{
  "image_size": 32,
  "norm": "batchnorm",
  "activation": "relu",
  "depths": [4, 7, 4],
  "am_softmax_scale": 16,
  "beta1": 0.9,
  "beta2": 0.98,
  "eps": 1e-08,
  "batch_size": 128,
  "epochs": 7.4,
  "lr_schedule": "step",
  "warmup_steps": 560
}
Rows from block 4 of a small image embedding model, named by matrix and row number. Rows with one number belong to one channel. Each number is 200 + 20 x the weight over its row's rms, rounded and kept within 0 to 999. All counts start at 0.
After each channel's rows are labels from the 100 images, of 14976, where the channel reaches its highest value: "responds to" is what is common among them; "patch colour" is the nearest of a few named colours to the mean colour under the peak. Only what is clearly more common there than usual is listed. The data: photos of arthropod specimens (BIOSCAN-5M). In brackets: how many of the 100.
# convs1: 3x3 conv, stride 2 (model.blocks.4.convs.1.weight, 96x96x3x3, each kernel summed), inputs 0-95
# convs2: expand pointwise conv (model.blocks.4.convs.2.weight, 384x96x1x1, transposed), outputs 0-76

convs1.54,182,233,215,209,217,193,198,208,207,241,190,195,196,230,193,191,217,184,171,179,246,179,176,195,191,186,199,194,202,228,216,230,222,247,201,239,147,187,181,226,188,205,198,199,192,193,197,187,202,195,152,166,180,195,214,237,205,239,184,201,214,194,237,209,182,200,190,197,201,208,176,198,189,177,193,244,202,207,207,184,189,210,207,227,174,171,184,181,193,201,204,185,219,223,206,203
convs2.54,212,198,185,207,198,200,234,192,222,201,205,186,210,180,186,178,212,201,208,186,192,199,208,192,194,221,223,190,194,223,174,190,215,201,167,201,189,206,239,202,196,215,200,194,185,162,187,236,193,235,208,204,193,201,212,199,226,249,191,220,200,203,241,235,162,204,206,176,176,207,197,196,235,191,237,183,182
responds to: order Coleoptera (56)
patch colour: grey (65)

convs1.28,200,184,234,178,212,188,230,235,177,187,236,235,212,207,222,202,200,213,204,222,194,215,223,191,212,214,209,236,208,184,231,203,215,202,210,217,203,215,221,193,240,192,194,243,202,186,205,210,228,199,212,216,197,217,188,187,205,212,248,210,216,208,204,200,185,197,222,241,218,200,202,228,238,231,242,185,221,214,219,195,229,223,171,208,232,176,202,200,219,234,227,213,204,189,215,193
convs2.28,187,225,207,208,189,180,173,193,216,216,244,232,201,173,179,207,196,170,148,208,203,223,193,198,215,185,204,206,187,197,194,159,191,193,201,205,201,203,203,190,211,200,161,210,211,177,174,176,195,197,190,198,214,204,183,243,188,195,184,174,183,223,226,200,230,197,217,191,203,206,223,196,201,199,191,139,175
responds to: order Coleoptera (77); family Coccinellidae (34)
patch colour: grey (62); brown (26)

convs1.15,196,209,208,194,195,235,210,205,276,174,215,249,184,150,215,200,196,203,194,169,154,198,217,228,181,197,212,170,197,210,219,201,205,195,209,220,184,172,203,220,213,208,188,214,197,201,204,194,205,207,194,192,167,181,211,217,176,217,198,220,189,186,206,190,226,190,186,195,231,190,190,200,225,190,194,188,183,187,228,214,199,193,195,199,203,241,203,196,171,213,208,188,205,250,220,159
convs2.15,168,226,167,195,196,215,204,179,229,221,206,197,203,172,185,194,200,216,173,216,190,193,218,161,196,209,178,170,233,212,190,204,189,166,176,196,205,217,195,190,193,185,208,207,210,169,215,215,192,224,175,226,198,208,185,186,217,203,191,205,168,174,209,217,168,183,183,170,193,158,176,183,203,198,174,197,198
responds to: order Diptera (65)
patch colour: grey (59); brown (29)

convs1.36,217,186,215,184,217,237,226,238,222,191,241,237,218,213,214,206,206,212,224,206,203,228,242,213,203,218,203,210,187,196,224,203,215,172,206,206,214,227,217,188,251,234,191,211,203,206,194,188,236,216,239,219,185,226,201,193,200,196,227,220,218,183,190,193,232,210,204,223,209,179,224,228,238,219,211,188,217,206,217,213,210,212,177,207,243,224,217,210,209,238,206,199,204,193,212,200
convs2.36,169,207,211,201,189,199,175,168,189,215,239,212,180,188,167,195,199,196,149,198,198,208,206,186,193,170,183,178,180,219,192,154,165,189,200,197,208,213,182,181,182,205,135,206,197,180,179,193,214,197,190,208,189,200,180,265,200,177,169,159,186,182,202,183,206,208,208,192,191,196,193,202,216,190,177,166,191
responds to: order Coleoptera (58)
patch colour: grey (59)

convs1.56,218,177,204,211,204,203,206,149,207,176,187,173,235,175,199,191,217,212,211,220,166,219,166,197,211,212,214,219,245,182,180,203,198,208,206,217,195,227,202,199,161,187,232,200,214,189,211,225,149,217,179,229,181,230,203,204,186,218,192,210,172,222,220,194,196,230,210,213,219,238,205,203,183,206,191,169,201,206,198,211,189,193,218,227,159,195,214,219,206,152,183,210,216,201,201,188
convs2.56,223,200,233,211,202,184,169,244,219,196,183,208,203,245,211,214,187,202,210,227,231,198,185,234,224,209,220,197,202,154,189,196,237,196,201,190,184,170,187,177,204,184,197,206,213,188,212,165,236,200,237,206,219,210,233,199,185,193,213,198,195,206,200,226,217,241,183,197,216,198,216,183,168,234,230,202,206
responds to: order Coleoptera (39)
patch colour: grey (50)

convs1.27,141,242,206,223,197,216,192,185,218,193,204,174,201,179,211,224,181,193,203,194,184,206,184,226,224,173,170,186,187,235,207,228,220,196,174,196,190,207,215,205,192,199,213,180,224,207,179,184,195,154,194,206,200,207,233,215,207,183,188,200,181,187,187,202,210,210,204,189,186,184,205,210,165,187,193,192,223,219,203,143,193,207,217,198,203,214,149,140,226,192,185,214,186,204,205,177
convs2.27,176,197,202,192,156,216,227,185,181,215,199,175,212,214,177,168,208,216,218,194,212,202,222,222,176,232,175,156,188,191,187,192,183,211,173,185,201,196,249,185,175,197,189,197,188,179,192,205,203,231,201,202,179,201,232,189,213,199,176,170,220,163,199,205,189,205,175,185,163,217,190,191,190,210,187,213,211
responds to: order Diptera (75)
patch colour: grey (44)

convs1.43,156,243,200,168,162,190,197,203,183,232,212,196,197,235,212,198,208,230,171,208,229,185,193,190,213,158,172,193,200,233,193,217,215,159,176,193,187,189,214,203,199,203,197,207,223,180,202,197,206,154,193,191,190,192,217,216,207,177,215,179,214,207,181,208,198,187,201,193,196,188,173,225,176,216,191,234,208,209,207,148,192,198,168,197,204,197,142,167,208,202,193,204,208,193,208,218
convs2.43,196,215,192,230,197,157,195,187,172,181,195,163,221,214,197,196,222,212,216,187,207,219,189,223,175,196,216,201,192,201,214,210,178,185,187,174,183,187,229,194,205,206,170,188,191,208,191,189,210,203,225,183,200,211,210,188,181,189,186,168,220,178,203,199,185,210,200,194,170,229,203,166,227,185,210,196,182
responds to: order Coleoptera (96)
patch colour: brown (89)

convs1.13,158,252,216,184,182,172,200,209,177,188,222,193,201,214,212,224,200,224,201,197,199,206,205,206,235,181,177,190,192,252,211,220,230,165,180,185,187,208,215,184,213,184,202,211,218,192,190,196,209,160,204,201,210,203,217,195,232,177,209,193,210,201,175,177,182,200,210,185,193,183,202,221,173,194,202,190,240,228,206,157,202,216,180,192,217,182,165,153,241,207,193,224,201,179,206,205
convs2.13,167,214,212,229,185,196,198,167,172,204,261,196,236,194,185,160,204,194,221,195,194,239,197,220,179,196,190,186,192,189,210,170,184,199,198,191,178,191,229,184,186,204,173,176,204,183,178,185,193,224,195,193,181,207,201,239,205,178,169,142,240,171,217,185,220,190,176,185,181,254,187,187,176,185,181,215,198
responds to: order Coleoptera (98); family Coccinellidae (29); family Throscidae (26)
patch colour: grey (45); brown (42)

convs1.9,204,216,202,215,175,213,188,195,216,209,185,207,184,210,183,199,191,186,165,203,204,147,166,204,193,212,191,212,207,198,195,181,187,155,190,160,220,178,180,157,176,209,151,204,177,215,217,212,204,209,176,179,213,177,184,168,199,175,206,136,194,201,169,208,214,167,196,197,212,188,180,209,199,225,209,208,193,192,195,210,220,200,209,157,183,216,205,213,194,198,213,195,189,154,175,196
convs2.9,209,185,198,219,224,208,181,179,178,180,190,162,226,201,215,201,245,197,206,198,212,197,204,207,170,207,220,207,204,228,228,223,185,163,211,162,208,186,198,201,199,196,210,197,200,208,203,198,202,186,219,218,193,226,213,194,146,183,192,182,222,188,185,190,189,225,209,217,191,191,195,190,212,186,207,212,209
responds to: order Hemiptera (68)
patch colour: grey (26)

convs1.60,186,206,209,191,151,259,203,178,268,184,188,198,212,170,194,213,185,183,177,209,166,180,194,234,203,213,181,212,198,209,209,200,197,150,180,195,203,215,194,206,187,226,216,207,217,179,196,198,183,197,202,205,179,214,228,223,176,169,203,175,206,206,179,212,244,230,213,213,195,186,176,196,191,223,205,182,194,197,190,188,202,204,199,192,188,250,187,194,201,183,203,199,184,222,193,164
convs2.60,201,216,181,215,197,191,205,168,202,237,202,180,205,220,198,231,230,230,209,208,207,189,253,195,186,197,199,190,214,234,204,226,161,182,197,161,224,187,213,171,205,175,198,221,189,207,206,197,206,217,203,209,222,211,199,195,168,178,183,177,187,167,172,194,190,207,203,215,182,179,200,183,206,214,199,191,187
responds to: order Diptera (74)
patch colour: grey (38)

convs1.50,210,215,222,200,192,273,225,192,265,200,176,210,205,169,184,197,176,165,197,196,190,192,204,216,210,210,192,209,172,211,223,197,230,169,198,199,191,197,187,214,192,236,195,224,197,210,176,175,193,211,209,194,181,210,207,207,193,185,215,198,194,199,183,208,254,214,203,228,201,167,198,193,214,212,211,201,201,219,181,200,202,218,207,186,192,249,191,206,190,194,210,221,184,225,184,148
convs2.50,190,215,177,180,173,203,190,192,219,252,227,205,186,210,158,221,193,232,158,230,180,193,224,167,191,190,189,152,200,198,185,198,154,184,195,182,240,211,189,171,203,213,165,234,199,171,198,201,207,213,177,235,194,197,177,203,184,194,187,172,157,169,192,197,193,193,194,191,184,166,190,220,190,219,181,195,205
responds to: order Diptera (67)
patch colour: grey (49)

convs1.88,182,237,217,181,171,205,234,202,197,205,204,202,200,220,177,177,239,211,190,201,227,177,164,183,217,160,197,208,197,250,170,186,240,207,189,196,164,188,178,209,187,195,197,224,184,185,195,179,206,183,150,173,170,177,189,208,170,200,212,187,207,203,213,181,180,192,210,211,199,207,184,240,191,198,202,211,186,228,210,179,207,216,174,205,183,189,189,179,173,197,178,212,243,208,202,221
convs2.88,248,223,173,212,194,192,243,210,225,194,178,208,187,189,181,200,194,196,214,198,182,201,224,200,224,193,206,201,189,230,207,216,180,218,198,221,204,211,224,193,209,176,230,195,200,201,174,189,224,225,217,182,202,177,215,193,175,228,197,212,173,206,180,201,184,204,183,177,169,185,199,181,280,205,235,165,169
responds to: order Coleoptera (69)
patch colour: brown (78)

convs1.78,186,224,200,196,141,208,194,196,205,222,194,206,194,217,198,196,202,190,127,210,220,137,173,202,204,191,201,198,217,209,207,191,194,141,200,175,200,184,188,187,183,219,166,205,194,192,223,219,206,190,184,191,202,182,197,193,198,184,201,136,200,204,184,217,212,178,196,190,226,195,136,204,198,218,199,226,198,198,205,185,204,199,191,173,194,212,180,198,201,203,208,196,198,182,192,198
convs2.78,197,172,201,223,206,171,174,173,180,174,197,171,243,201,197,187,244,203,198,193,212,212,195,204,172,210,220,205,195,222,215,228,192,170,204,174,213,172,196,183,218,178,190,212,199,224,196,199,204,181,221,209,198,229,204,177,176,173,183,172,206,177,202,190,184,226,219,195,192,191,197,166,209,192,194,193,175
responds to: order Coleoptera (63); order Hemiptera (33)
patch colour: brown (69)

convs1.22,215,192,197,227,208,215,200,189,197,178,190,187,140,174,175,215,192,181,212,139,184,201,168,209,184,200,167,203,163,203,220,195,198,198,168,191,217,177,186,198,178,188,190,197,194,224,169,179,193,209,170,179,219,154,193,193,225,179,197,193,174,161,177,179,198,164,186,197,227,161,216,191,223,201,202,178,207,196,192,211,198,196,226,190,188,203,205,224,180,190,212,184,193,178,176,191
convs2.22,209,214,214,239,222,179,193,195,197,191,172,182,183,210,218,211,232,191,213,184,205,168,186,225,175,197,221,235,207,208,205,206,200,203,228,180,180,219,196,246,185,253,197,182,207,214,204,182,220,190,219,172,188,222,212,192,200,168,208,209,227,187,180,200,197,201,204,258,203,197,180,229,194,169,201,219,205
responds to: order Diptera (75)
patch colour: grey (48)

convs1.71,143,233,201,219,190,205,195,171,222,205,188,170,210,185,205,200,159,175,187,188,201,196,170,209,196,165,178,201,198,228,208,228,213,199,177,206,204,195,204,212,171,202,214,190,223,196,179,190,180,152,172,183,194,202,228,224,207,194,197,197,184,188,197,207,212,218,189,202,184,189,184,190,162,197,202,207,205,200,203,148,193,194,210,215,173,207,152,151,209,173,191,195,170,213,204,161
convs2.71,206,198,199,187,150,203,234,202,210,209,192,188,196,229,174,177,213,203,231,197,222,205,229,208,189,221,212,161,203,196,168,210,185,226,153,185,209,189,245,188,188,206,213,203,196,170,199,207,205,233,212,198,186,197,240,177,202,224,186,167,209,186,196,209,182,205,169,191,157,209,181,195,213,214,224,204,201
responds to: order Diptera (69)
patch colour: grey (34)

convs1.25,205,211,194,194,202,209,210,166,203,176,206,169,229,197,217,192,218,206,215,202,188,229,174,200,207,205,221,198,255,200,179,205,203,206,203,236,167,223,218,205,171,190,241,194,225,175,204,235,158,206,181,227,181,223,206,210,196,225,186,222,183,201,228,178,197,226,198,201,243,233,207,192,213,198,182,179,199,200,227,200,178,194,199,247,162,196,204,211,200,160,184,205,217,205,226,197
convs2.25,226,213,212,202,202,178,201,222,248,188,176,217,232,218,207,222,184,193,219,253,198,218,192,232,237,222,227,196,194,162,186,203,218,199,205,201,196,183,203,177,193,194,199,206,229,184,201,172,247,197,222,219,219,220,235,199,175,208,199,195,197,212,218,261,218,239,171,198,205,195,203,198,198,251,232,191,190
responds to: order Coleoptera (47); family Staphylinidae (26)
patch colour: grey (45)

convs1.39,208,187,198,217,204,214,207,146,210,177,184,153,226,182,196,192,223,202,215,207,175,220,161,195,206,202,204,211,247,191,174,202,201,208,194,213,195,216,201,197,153,190,242,193,214,196,205,226,148,209,179,219,184,220,206,206,184,211,178,209,172,209,218,187,204,227,199,206,213,238,210,188,177,195,181,175,198,204,199,202,182,192,221,228,152,203,204,214,200,147,183,208,215,199,202,190
convs2.39,221,193,230,211,201,187,173,238,222,193,180,204,200,246,211,206,190,209,209,231,226,192,184,232,227,220,221,193,202,158,195,204,235,201,198,197,189,173,186,177,196,193,196,207,214,188,212,162,254,194,244,209,210,207,245,200,173,189,207,201,198,195,188,227,214,254,180,196,209,197,204,187,181,232,222,208,207
responds to: order Coleoptera (37)
patch colour: grey (49)

convs1.77,185,204,182,192,195,177,219,166,185,161,202,159,208,173,204,187,228,169,205,194,178,209,170,187,183,184,205,195,228,197,174,196,205,209,198,213,178,197,205,200,164,164,230,213,212,182,204,221,157,187,170,199,193,200,203,206,202,211,178,207,169,200,215,160,169,218,182,209,217,223,201,191,198,169,170,173,186,194,218,182,170,183,188,224,156,181,184,192,182,157,203,190,228,200,216,211
convs2.77,212,201,199,203,218,197,200,215,228,176,193,211,213,198,221,201,186,199,207,236,174,220,182,224,240,213,233,200,208,194,200,226,213,190,204,219,203,181,198,189,172,193,219,219,216,183,224,186,298,185,231,222,210,228,246,215,181,195,208,184,194,196,216,247,200,257,178,181,216,195,180,190,192,214,228,199,201
responds to: order Hymenoptera (48)
patch colour: grey (70)

convs1.23,221,208,176,231,214,223,184,216,197,219,191,210,150,209,192,216,190,179,198,185,223,194,201,204,173,191,182,174,180,206,241,221,172,224,195,205,223,164,193,239,203,204,180,215,206,218,188,191,212,215,195,165,216,154,206,217,227,204,204,195,218,183,203,190,204,174,174,184,202,189,205,195,259,191,186,228,205,171,188,199,178,179,232,190,205,192,196,237,192,214,228,162,189,213,188,222
convs2.23,204,238,199,202,195,207,198,194,207,183,206,211,162,200,194,223,185,203,198,170,195,192,181,195,190,206,215,210,175,219,198,195,215,230,206,215,185,266,206,222,177,232,205,192,189,202,178,231,218,194,228,162,180,165,198,198,195,208,201,191,201,190,208,186,181,225,182,216,220,191,155,269,233,183,211,202,186
responds to: order Hemiptera (48); order Coleoptera (37)
patch colour: grey (40); brown (31)

convs1.63,184,237,205,180,196,228,204,205,221,174,207,175,192,192,184,183,209,179,180,154,174,172,202,199,218,202,185,204,167,200,210,170,224,185,191,192,207,176,178,194,214,195,196,193,186,175,168,133,216,194,201,184,220,193,184,185,183,181,168,187,227,165,184,194,199,196,208,193,179,185,182,167,212,185,201,160,190,232,192,172,185,209,170,176,212,201,172,195,178,217,214,231,212,198,189,174
convs2.63,223,195,195,204,177,178,203,200,200,243,220,193,211,190,195,213,227,201,200,179,199,187,208,187,198,194,219,200,198,211,203,210,206,189,223,190,207,160,223,183,195,187,191,214,187,163,208,199,189,222,211,223,211,230,213,181,162,203,208,178,175,187,209,200,186,185,219,173,199,161,198,180,190,202,211,180,171
responds to: order Diptera (63)
patch colour: grey (63)

convs1.20,219,222,206,192,194,241,215,205,215,260,180,201,200,226,182,195,178,166,190,210,254,184,201,204,184,233,206,235,192,187,230,216,198,205,203,204,208,204,182,237,197,234,185,186,196,201,208,190,206,224,207,196,194,204,212,226,207,190,198,188,208,202,200,244,222,194,186,229,217,185,195,171,203,209,228,255,199,188,186,225,218,204,193,200,192,216,223,207,194,201,255,192,185,220,181,179
convs2.20,202,205,183,137,202,231,203,194,191,200,189,213,179,181,207,211,176,202,213,162,189,169,217,192,209,194,209,186,164,210,204,196,188,190,219,207,263,210,197,202,220,202,194,254,129,189,171,212,203,169,201,208,214,196,206,195,185,220,214,194,205,216,184,187,154,210,203,197,189,184,195,191,222,166,214,162,204
responds to: order Hemiptera (69)
patch colour: grey (36); brown (26)

convs1.18,175,222,199,226,219,191,178,193,180,230,186,182,182,210,211,211,178,179,206,208,228,211,161,201,206,183,193,184,212,213,228,255,202,241,212,219,187,179,218,227,185,162,218,187,233,211,204,201,206,183,165,183,195,172,230,235,198,221,189,210,200,217,225,217,169,197,205,177,187,219,209,204,187,167,185,230,209,208,199,163,190,200,216,224,193,169,168,181,218,198,207,206,171,205,209,178
convs2.18,199,203,200,171,167,207,233,202,212,177,199,211,196,199,181,168,196,180,211,185,197,213,201,213,210,247,198,187,151,193,170,175,209,247,192,214,221,214,221,198,143,212,192,219,187,157,155,216,218,205,232,202,190,179,220,172,213,233,191,196,224,195,220,224,177,229,176,192,190,207,172,215,215,184,205,203,197
responds to: order Diptera (61)
patch colour: grey (61)

convs1.86,195,218,228,190,182,204,242,211,246,185,212,210,173,138,206,194,199,188,180,164,166,181,187,201,195,213,194,224,183,217,207,199,232,194,186,200,198,160,191,195,205,181,175,239,184,201,190,182,215,205,164,177,173,163,202,203,201,189,207,198,188,195,188,213,193,176,206,245,217,180,178,201,226,194,224,194,179,210,226,209,213,208,188,189,207,211,195,194,187,221,214,198,213,215,214,143
convs2.86,166,230,175,194,198,211,225,179,220,216,195,190,204,173,186,192,205,207,174,207,194,197,224,166,190,207,190,170,243,214,198,223,188,182,179,190,204,219,202,202,198,197,206,210,206,178,203,224,192,229,178,216,197,221,190,171,228,212,197,205,175,181,218,218,164,188,178,185,194,163,188,190,228,190,170,195,197
responds to: order Diptera (73)
patch colour: grey (54); brown (27)

convs1.5,206,208,214,184,199,257,229,222,223,251,189,218,205,236,177,221,184,174,193,218,266,191,199,221,185,220,215,229,187,190,245,218,203,190,204,195,214,207,181,213,207,242,178,202,187,196,202,195,220,211,203,198,194,216,209,209,218,193,216,193,218,203,192,230,226,196,194,231,205,182,200,190,211,216,229,257,215,190,191,209,215,213,188,195,206,221,211,200,199,220,232,188,195,197,179,184
convs2.5,214,212,186,174,187,211,188,188,197,214,199,214,175,180,192,227,198,202,202,168,183,184,200,202,213,195,218,198,148,238,201,191,180,196,220,193,255,212,190,200,219,214,156,252,160,206,146,208,214,173,217,196,213,195,202,215,178,195,206,190,186,204,184,161,175,223,218,205,196,206,201,216,234,184,217,139,192
responds to: order Hemiptera (53); order Coleoptera (37)
patch colour: grey (36); brown (33)

convs1.30,175,222,229,219,219,252,193,210,230,220,192,192,192,171,184,201,152,177,198,170,193,193,194,209,213,181,176,187,182,215,230,207,232,214,171,209,180,191,183,231,203,213,193,198,196,210,178,172,210,193,189,181,178,193,209,219,198,193,191,208,197,177,199,209,221,188,207,208,198,173,202,181,178,184,212,213,214,221,193,183,208,219,220,188,198,222,180,185,191,208,227,212,155,233,194,124
convs2.30,196,199,176,179,157,221,240,186,202,236,209,196,210,192,169,182,202,222,186,187,198,189,248,173,194,219,187,144,189,215,151,202,189,235,161,198,208,210,237,180,182,207,201,204,187,174,196,226,193,245,197,214,168,194,202,194,223,234,175,193,188,165,213,203,181,189,187,170,174,177,186,210,214,208,195,202,208
responds to: order Diptera (75)
patch colour: grey (42)

convs1.90,158,224,203,227,216,179,169,200,184,216,194,192,157,194,218,217,169,187,209,187,208,213,189,210,215,167,175,193,187,219,233,255,204,215,191,199,197,165,225,218,198,168,202,175,230,220,187,187,208,167,191,179,206,153,230,219,207,194,194,208,198,187,198,203,175,183,203,185,182,192,213,206,179,183,205,214,214,209,196,157,210,206,213,199,205,184,158,169,225,205,199,210,165,203,206,173
convs2.90,204,203,199,195,151,219,216,174,186,172,218,202,208,190,166,153,183,175,200,168,208,208,209,201,185,217,196,195,164,194,168,177,208,251,197,196,215,220,222,199,158,203,203,215,171,186,163,233,199,202,216,177,187,166,209,181,223,220,164,174,221,187,218,196,199,205,178,189,181,210,168,214,217,158,207,208,197
responds to: order Coleoptera (40)
patch colour: grey (43)