A small image embedding model, trained from scratch.
Training: adamw at rate 0.0016, batches of 128, held-out accuracy 78%.
Rows from block 5 of a small image embedding model, named by matrix and row number. Rows with one number belong to one channel. Each number is 128 + 32 x the weight over its row's rms, rounded and kept within 0 to 255. All counts start at 0. Numbers have three digits each. After the name is the row's rms in percent of the matrix's.
After each channel's rows are labels from the 100 images, of 14976, where the channel reaches its highest value: "colour at peak" is the nearest of a few named colours to the mean colour under the peak; "top examples" is what is common among them. Only what is clearly more common there than usual is listed. The data: photos of arthropod specimens (BIOSCAN-5M). In brackets: how many of the 100.
# convs1: 3x3 conv (model.blocks.5.convs.1.weight, 96x96x3x3, each kernel summed), inputs 0-95
# convs2: expand pointwise conv (model.blocks.5.convs.2.weight, 384x96x1x1, transposed), outputs 0-63

convs1.37 098:147100124172183148149165135142099112101107084144111106170083124092139091137146143063166109139147089077129132133144137135154191105088135142181127157132127143192101117149131171184150143152175173166174130131172180152085129176172120173154150097192115165104115171172166173127109177174098159139
convs2.37 095:157083140112152146124001088138147098109086157000131130094078156160141074093119134162153187147151137162126083188120155090143105113137115211134146156159173069114099088150117123065115113142115105
colour at peak: grey (67); brown (26)
top examples: order Diptera (66)

convs1.18 115:095055095123150089092143108122048116138091066145104147121074080121100083075098122143113101105109073122104097078107099115134153087080136070151163118120094061124069097097109139160120091118147136130139101167144078141071083143081109120125149140158155109133061137136146140103156106145075106114
convs2.18 090:103082163140158121153140103139120100096139099124214161115095149124096112106131098100159186135152159129145122165142144131112117136054108195121169167120108113089136117153196135127165149164090172
colour at peak: grey (57)
top examples: order Diptera (72)

convs1.56 082:165140148155140190096139161148137183093179142095151096143151185100154109161195142066106156182190158157206149123151163142108123169158111171130112107207152171158162149153161139109106146107099098140142149090133178166153144132164157157145108097123116102096166128152137150148099178137157105171
convs2.56 103:141145079131089150079120146085120141147116150114120059123126139158123113158092131178109140127118108019084085122124089073096171116148110093103101149111136124159080080092104115061111080152129120
colour at peak: brown (50); grey (41)
top examples: order Coleoptera (36)

convs1.33 109:120167104116124186119145121170165163135208169112136139119174212142118152157186119127113128146190179187189122152111125114110102184175121176116132119196108173181182113114124131096082114094095091146131107116128177177168132130153127172120123145100153115135191128152131136101153150133172118126
convs2.33 110:107152116100093138108115151102144155133116165140050094133142132129143119167087104172137109000128120072022117117122114111095138146115127117122086102121144129150100109099092138095113101133119108
colour at peak: brown (50); grey (32)
top examples: order Coleoptera (80); family Throscidae (60)

convs1.51 123:116143117142040152126048126154132149144132148139135143142150142144124128111140130098125124134152144139143127120131127132136081140151132122058156127149121129131138117133127057117125122119122122043051116145066143052147120042116121142134135145079148125141125052100052052109140170048147121131
convs2.51 111:174158140154076168173136099153180099146131135141154134165082123094156195100145202119103173135046127154132093118139184152130141164143109121119168131186155050116174145155126136161099205125145095
colour at peak: grey (37)
top examples: order Diptera (69)

convs1.30 106:135067118167171139113154132143060147108081058137116117159062101090125064107120147057128122139162066075145120093148126138139178085068127118162143129150117117180073109148127153186126133145161149140153119145155109149063124161151125170156149108186138124103076148155149157118132159160072131146
convs2.30 100:145109141159171145127035088147118092115125146051172149085068148183153109092167135152116171137152158176120114202138166112115130093113083240105136180181172086105096121123109126079152146131125126
colour at peak: grey (63)
top examples: order Diptera (83)

convs1.35 108:145096129171181129137161114152084133087098082127108093158084116073132071120148150041145100123166089076157130112133133128137180105090116117173121134156125137188097117150111166183151148157162159158170129124169143153088114173168123178158132085190108146085099163167159172130107173174097149129
convs2.35 093:153115142129159155122000097141125109116122166027123120063074160188156087091153112173126160145155150176113080189114170103122140085150106205116120189177177066105090118117085133085108121145123102
colour at peak: grey (65)
top examples: order Diptera (71)

convs1.76 123:104052093147152110095143121130036140114093053135111125141063103098097057097098130106118111125143063100126092067127101113129156077066122091146145116131090073149064087112118139166139093129143133131139091150143102142059106145100108144137142119164141116108065137139140139093140136143066119128
convs2.76 099:145098152177187130126111081141119086123121094127181188102058155171103140083145120138129176162168169145132118175149140132100142112079061230097133190136159094103120115145106111122160176174099151
colour at peak: grey (60)
top examples: order Diptera (81)

convs1.48 106:174149163149158171155162155102152122144149144156150141148136160148184152168155150147169138164134141132100182163155173151165164143137161175163144167111167181165149172149160159163130184162179178175160177149163170160142141157198148141122163140160138167148160168179167160172128152156145162143
convs2.48 111:152076127067106124115095125056165129151061162096102112143144129160064101127070146147141153130146103125122115142106082096139056147136190138144121107089159099168127085150144093095102130104120107
colour at peak: brown (62)
top examples: order Coleoptera (60)

convs1.39 110:110163093115124176109143122171157161130212169102133135121176214136109144152185119146101131148180182194184112140114114110101100183179110163118127106192098159171182105110126133089098103093084082149134099111129165176170132131139127164123112142098147103128187131150134138088149149136173107128
convs2.39 105:102153119100086134116120151110141160135122159140031096129133138136147117173084103165141108003126117071032112115114119111108138148125128111124091100124137138151109110087080143098118093143123114
colour at peak: brown (45); grey (35)
top examples: order Coleoptera (75); family Throscidae (57)

convs1.44 108:133072127164168116122156131142067125119068061151113127162064078104135081092113143061137119130152066064139128103138139139149176083068139105166151138142126108180073116138127155181120137149167158146158126150159108149065130163149125163161158119183146135118069153158154158128140159161072135136
convs2.44 096:130091143138154134141066088138125080100118129049158125096081151171155091086133117145135199126148141160132112215149172108134113103101103235111151161181170078107088108124138125083150151138122137
colour at peak: grey (62)
top examples: order Diptera (81)

convs1.32 120:116161104119126174103143122174152163122207165095140124119174210127114136153186121136096127140190178196193118133112119118095100180180106159120120100200105160172177111112126135086098109093078078150134109101131166177171133133137127170121104131100139097119178131155136140100139153138174101126
convs2.32 105:118151118101090133111119155102142158133127167139062083132132149131152116176092109170137118000130134073015118119127114110099141140125121121120085102120138139154098105094089141093122098154123112
colour at peak: brown (46); grey (39)
top examples: order Coleoptera (68); family Throscidae (53)

convs1.17 072:188125175177129128132136152154093139084122129088129082164139097097196106115147170125114144147153131137152194114169196161100112129143103083117098113154180114177121177196149121091141182178093096119124189069117109144138149126138161163162085089112102114091098122180125135184095156131142092151
convs2.17 101:139120093125137140113125121178166178153144179136143129120160146137129116114160212102121158138151146127127143171062113095203088114198141135146125099158144125147130138176112199118067165108175121
colour at peak: grey (36)
top examples: order Diptera (66)

convs1.83 113:113149101123047137138066119143147139152150151144122150129152155154104144130145113116135117134135149151114104149125108124141076147151145135055163142134102140114146101130115054107116113104118120068060100145070162070150118051134106126121137155071159136149141060068060054089150158058151135123
convs2.83 103:126184128135087161181125106131149104161121111129104138181065114095175177108147166110093126139041123134138123136122183142104146141145113140111159120175154076136204156112122142155059175071136104
colour at peak: grey (43); brown (36)
top examples: order Coleoptera (46); family Throscidae (25)

convs1.3 113:120161106113124180104145125161153160125215165095137128119176219132116139152185124148096138145177180199178118137120120116095095181180105161116124102184105163168178109116130133081081111093076076148132105104133160178170138128130127165127103137095142097123182131146136138096144146136174101130
convs2.3 107:123163118090086129117123155113146158131125159146049080132129150130163123172103112155133119000126129073016119118121123109098140142128121119123088102130148135154114114097084142105115100161123115
colour at peak: brown (48); grey (35)
top examples: order Coleoptera (70); family Throscidae (54)

convs1.58 105:168143162153145138181161149117152092158114136174133151144126129165178173149137146150199141154120126104098175177150170138184158122122175158160146196106170163146131162167143155158137177162192194160155173148155152153129138153187131133128174148143135196166136162149159152170131154152130188132
convs2.58 096:131066133078119091123086103083159135139056148097097131151140106133077123116081146139179156129142079122138136136119107118146032148133213133176126091111163117158128109143157076106084150088134103
colour at peak: brown (83)
top examples: order Coleoptera (91)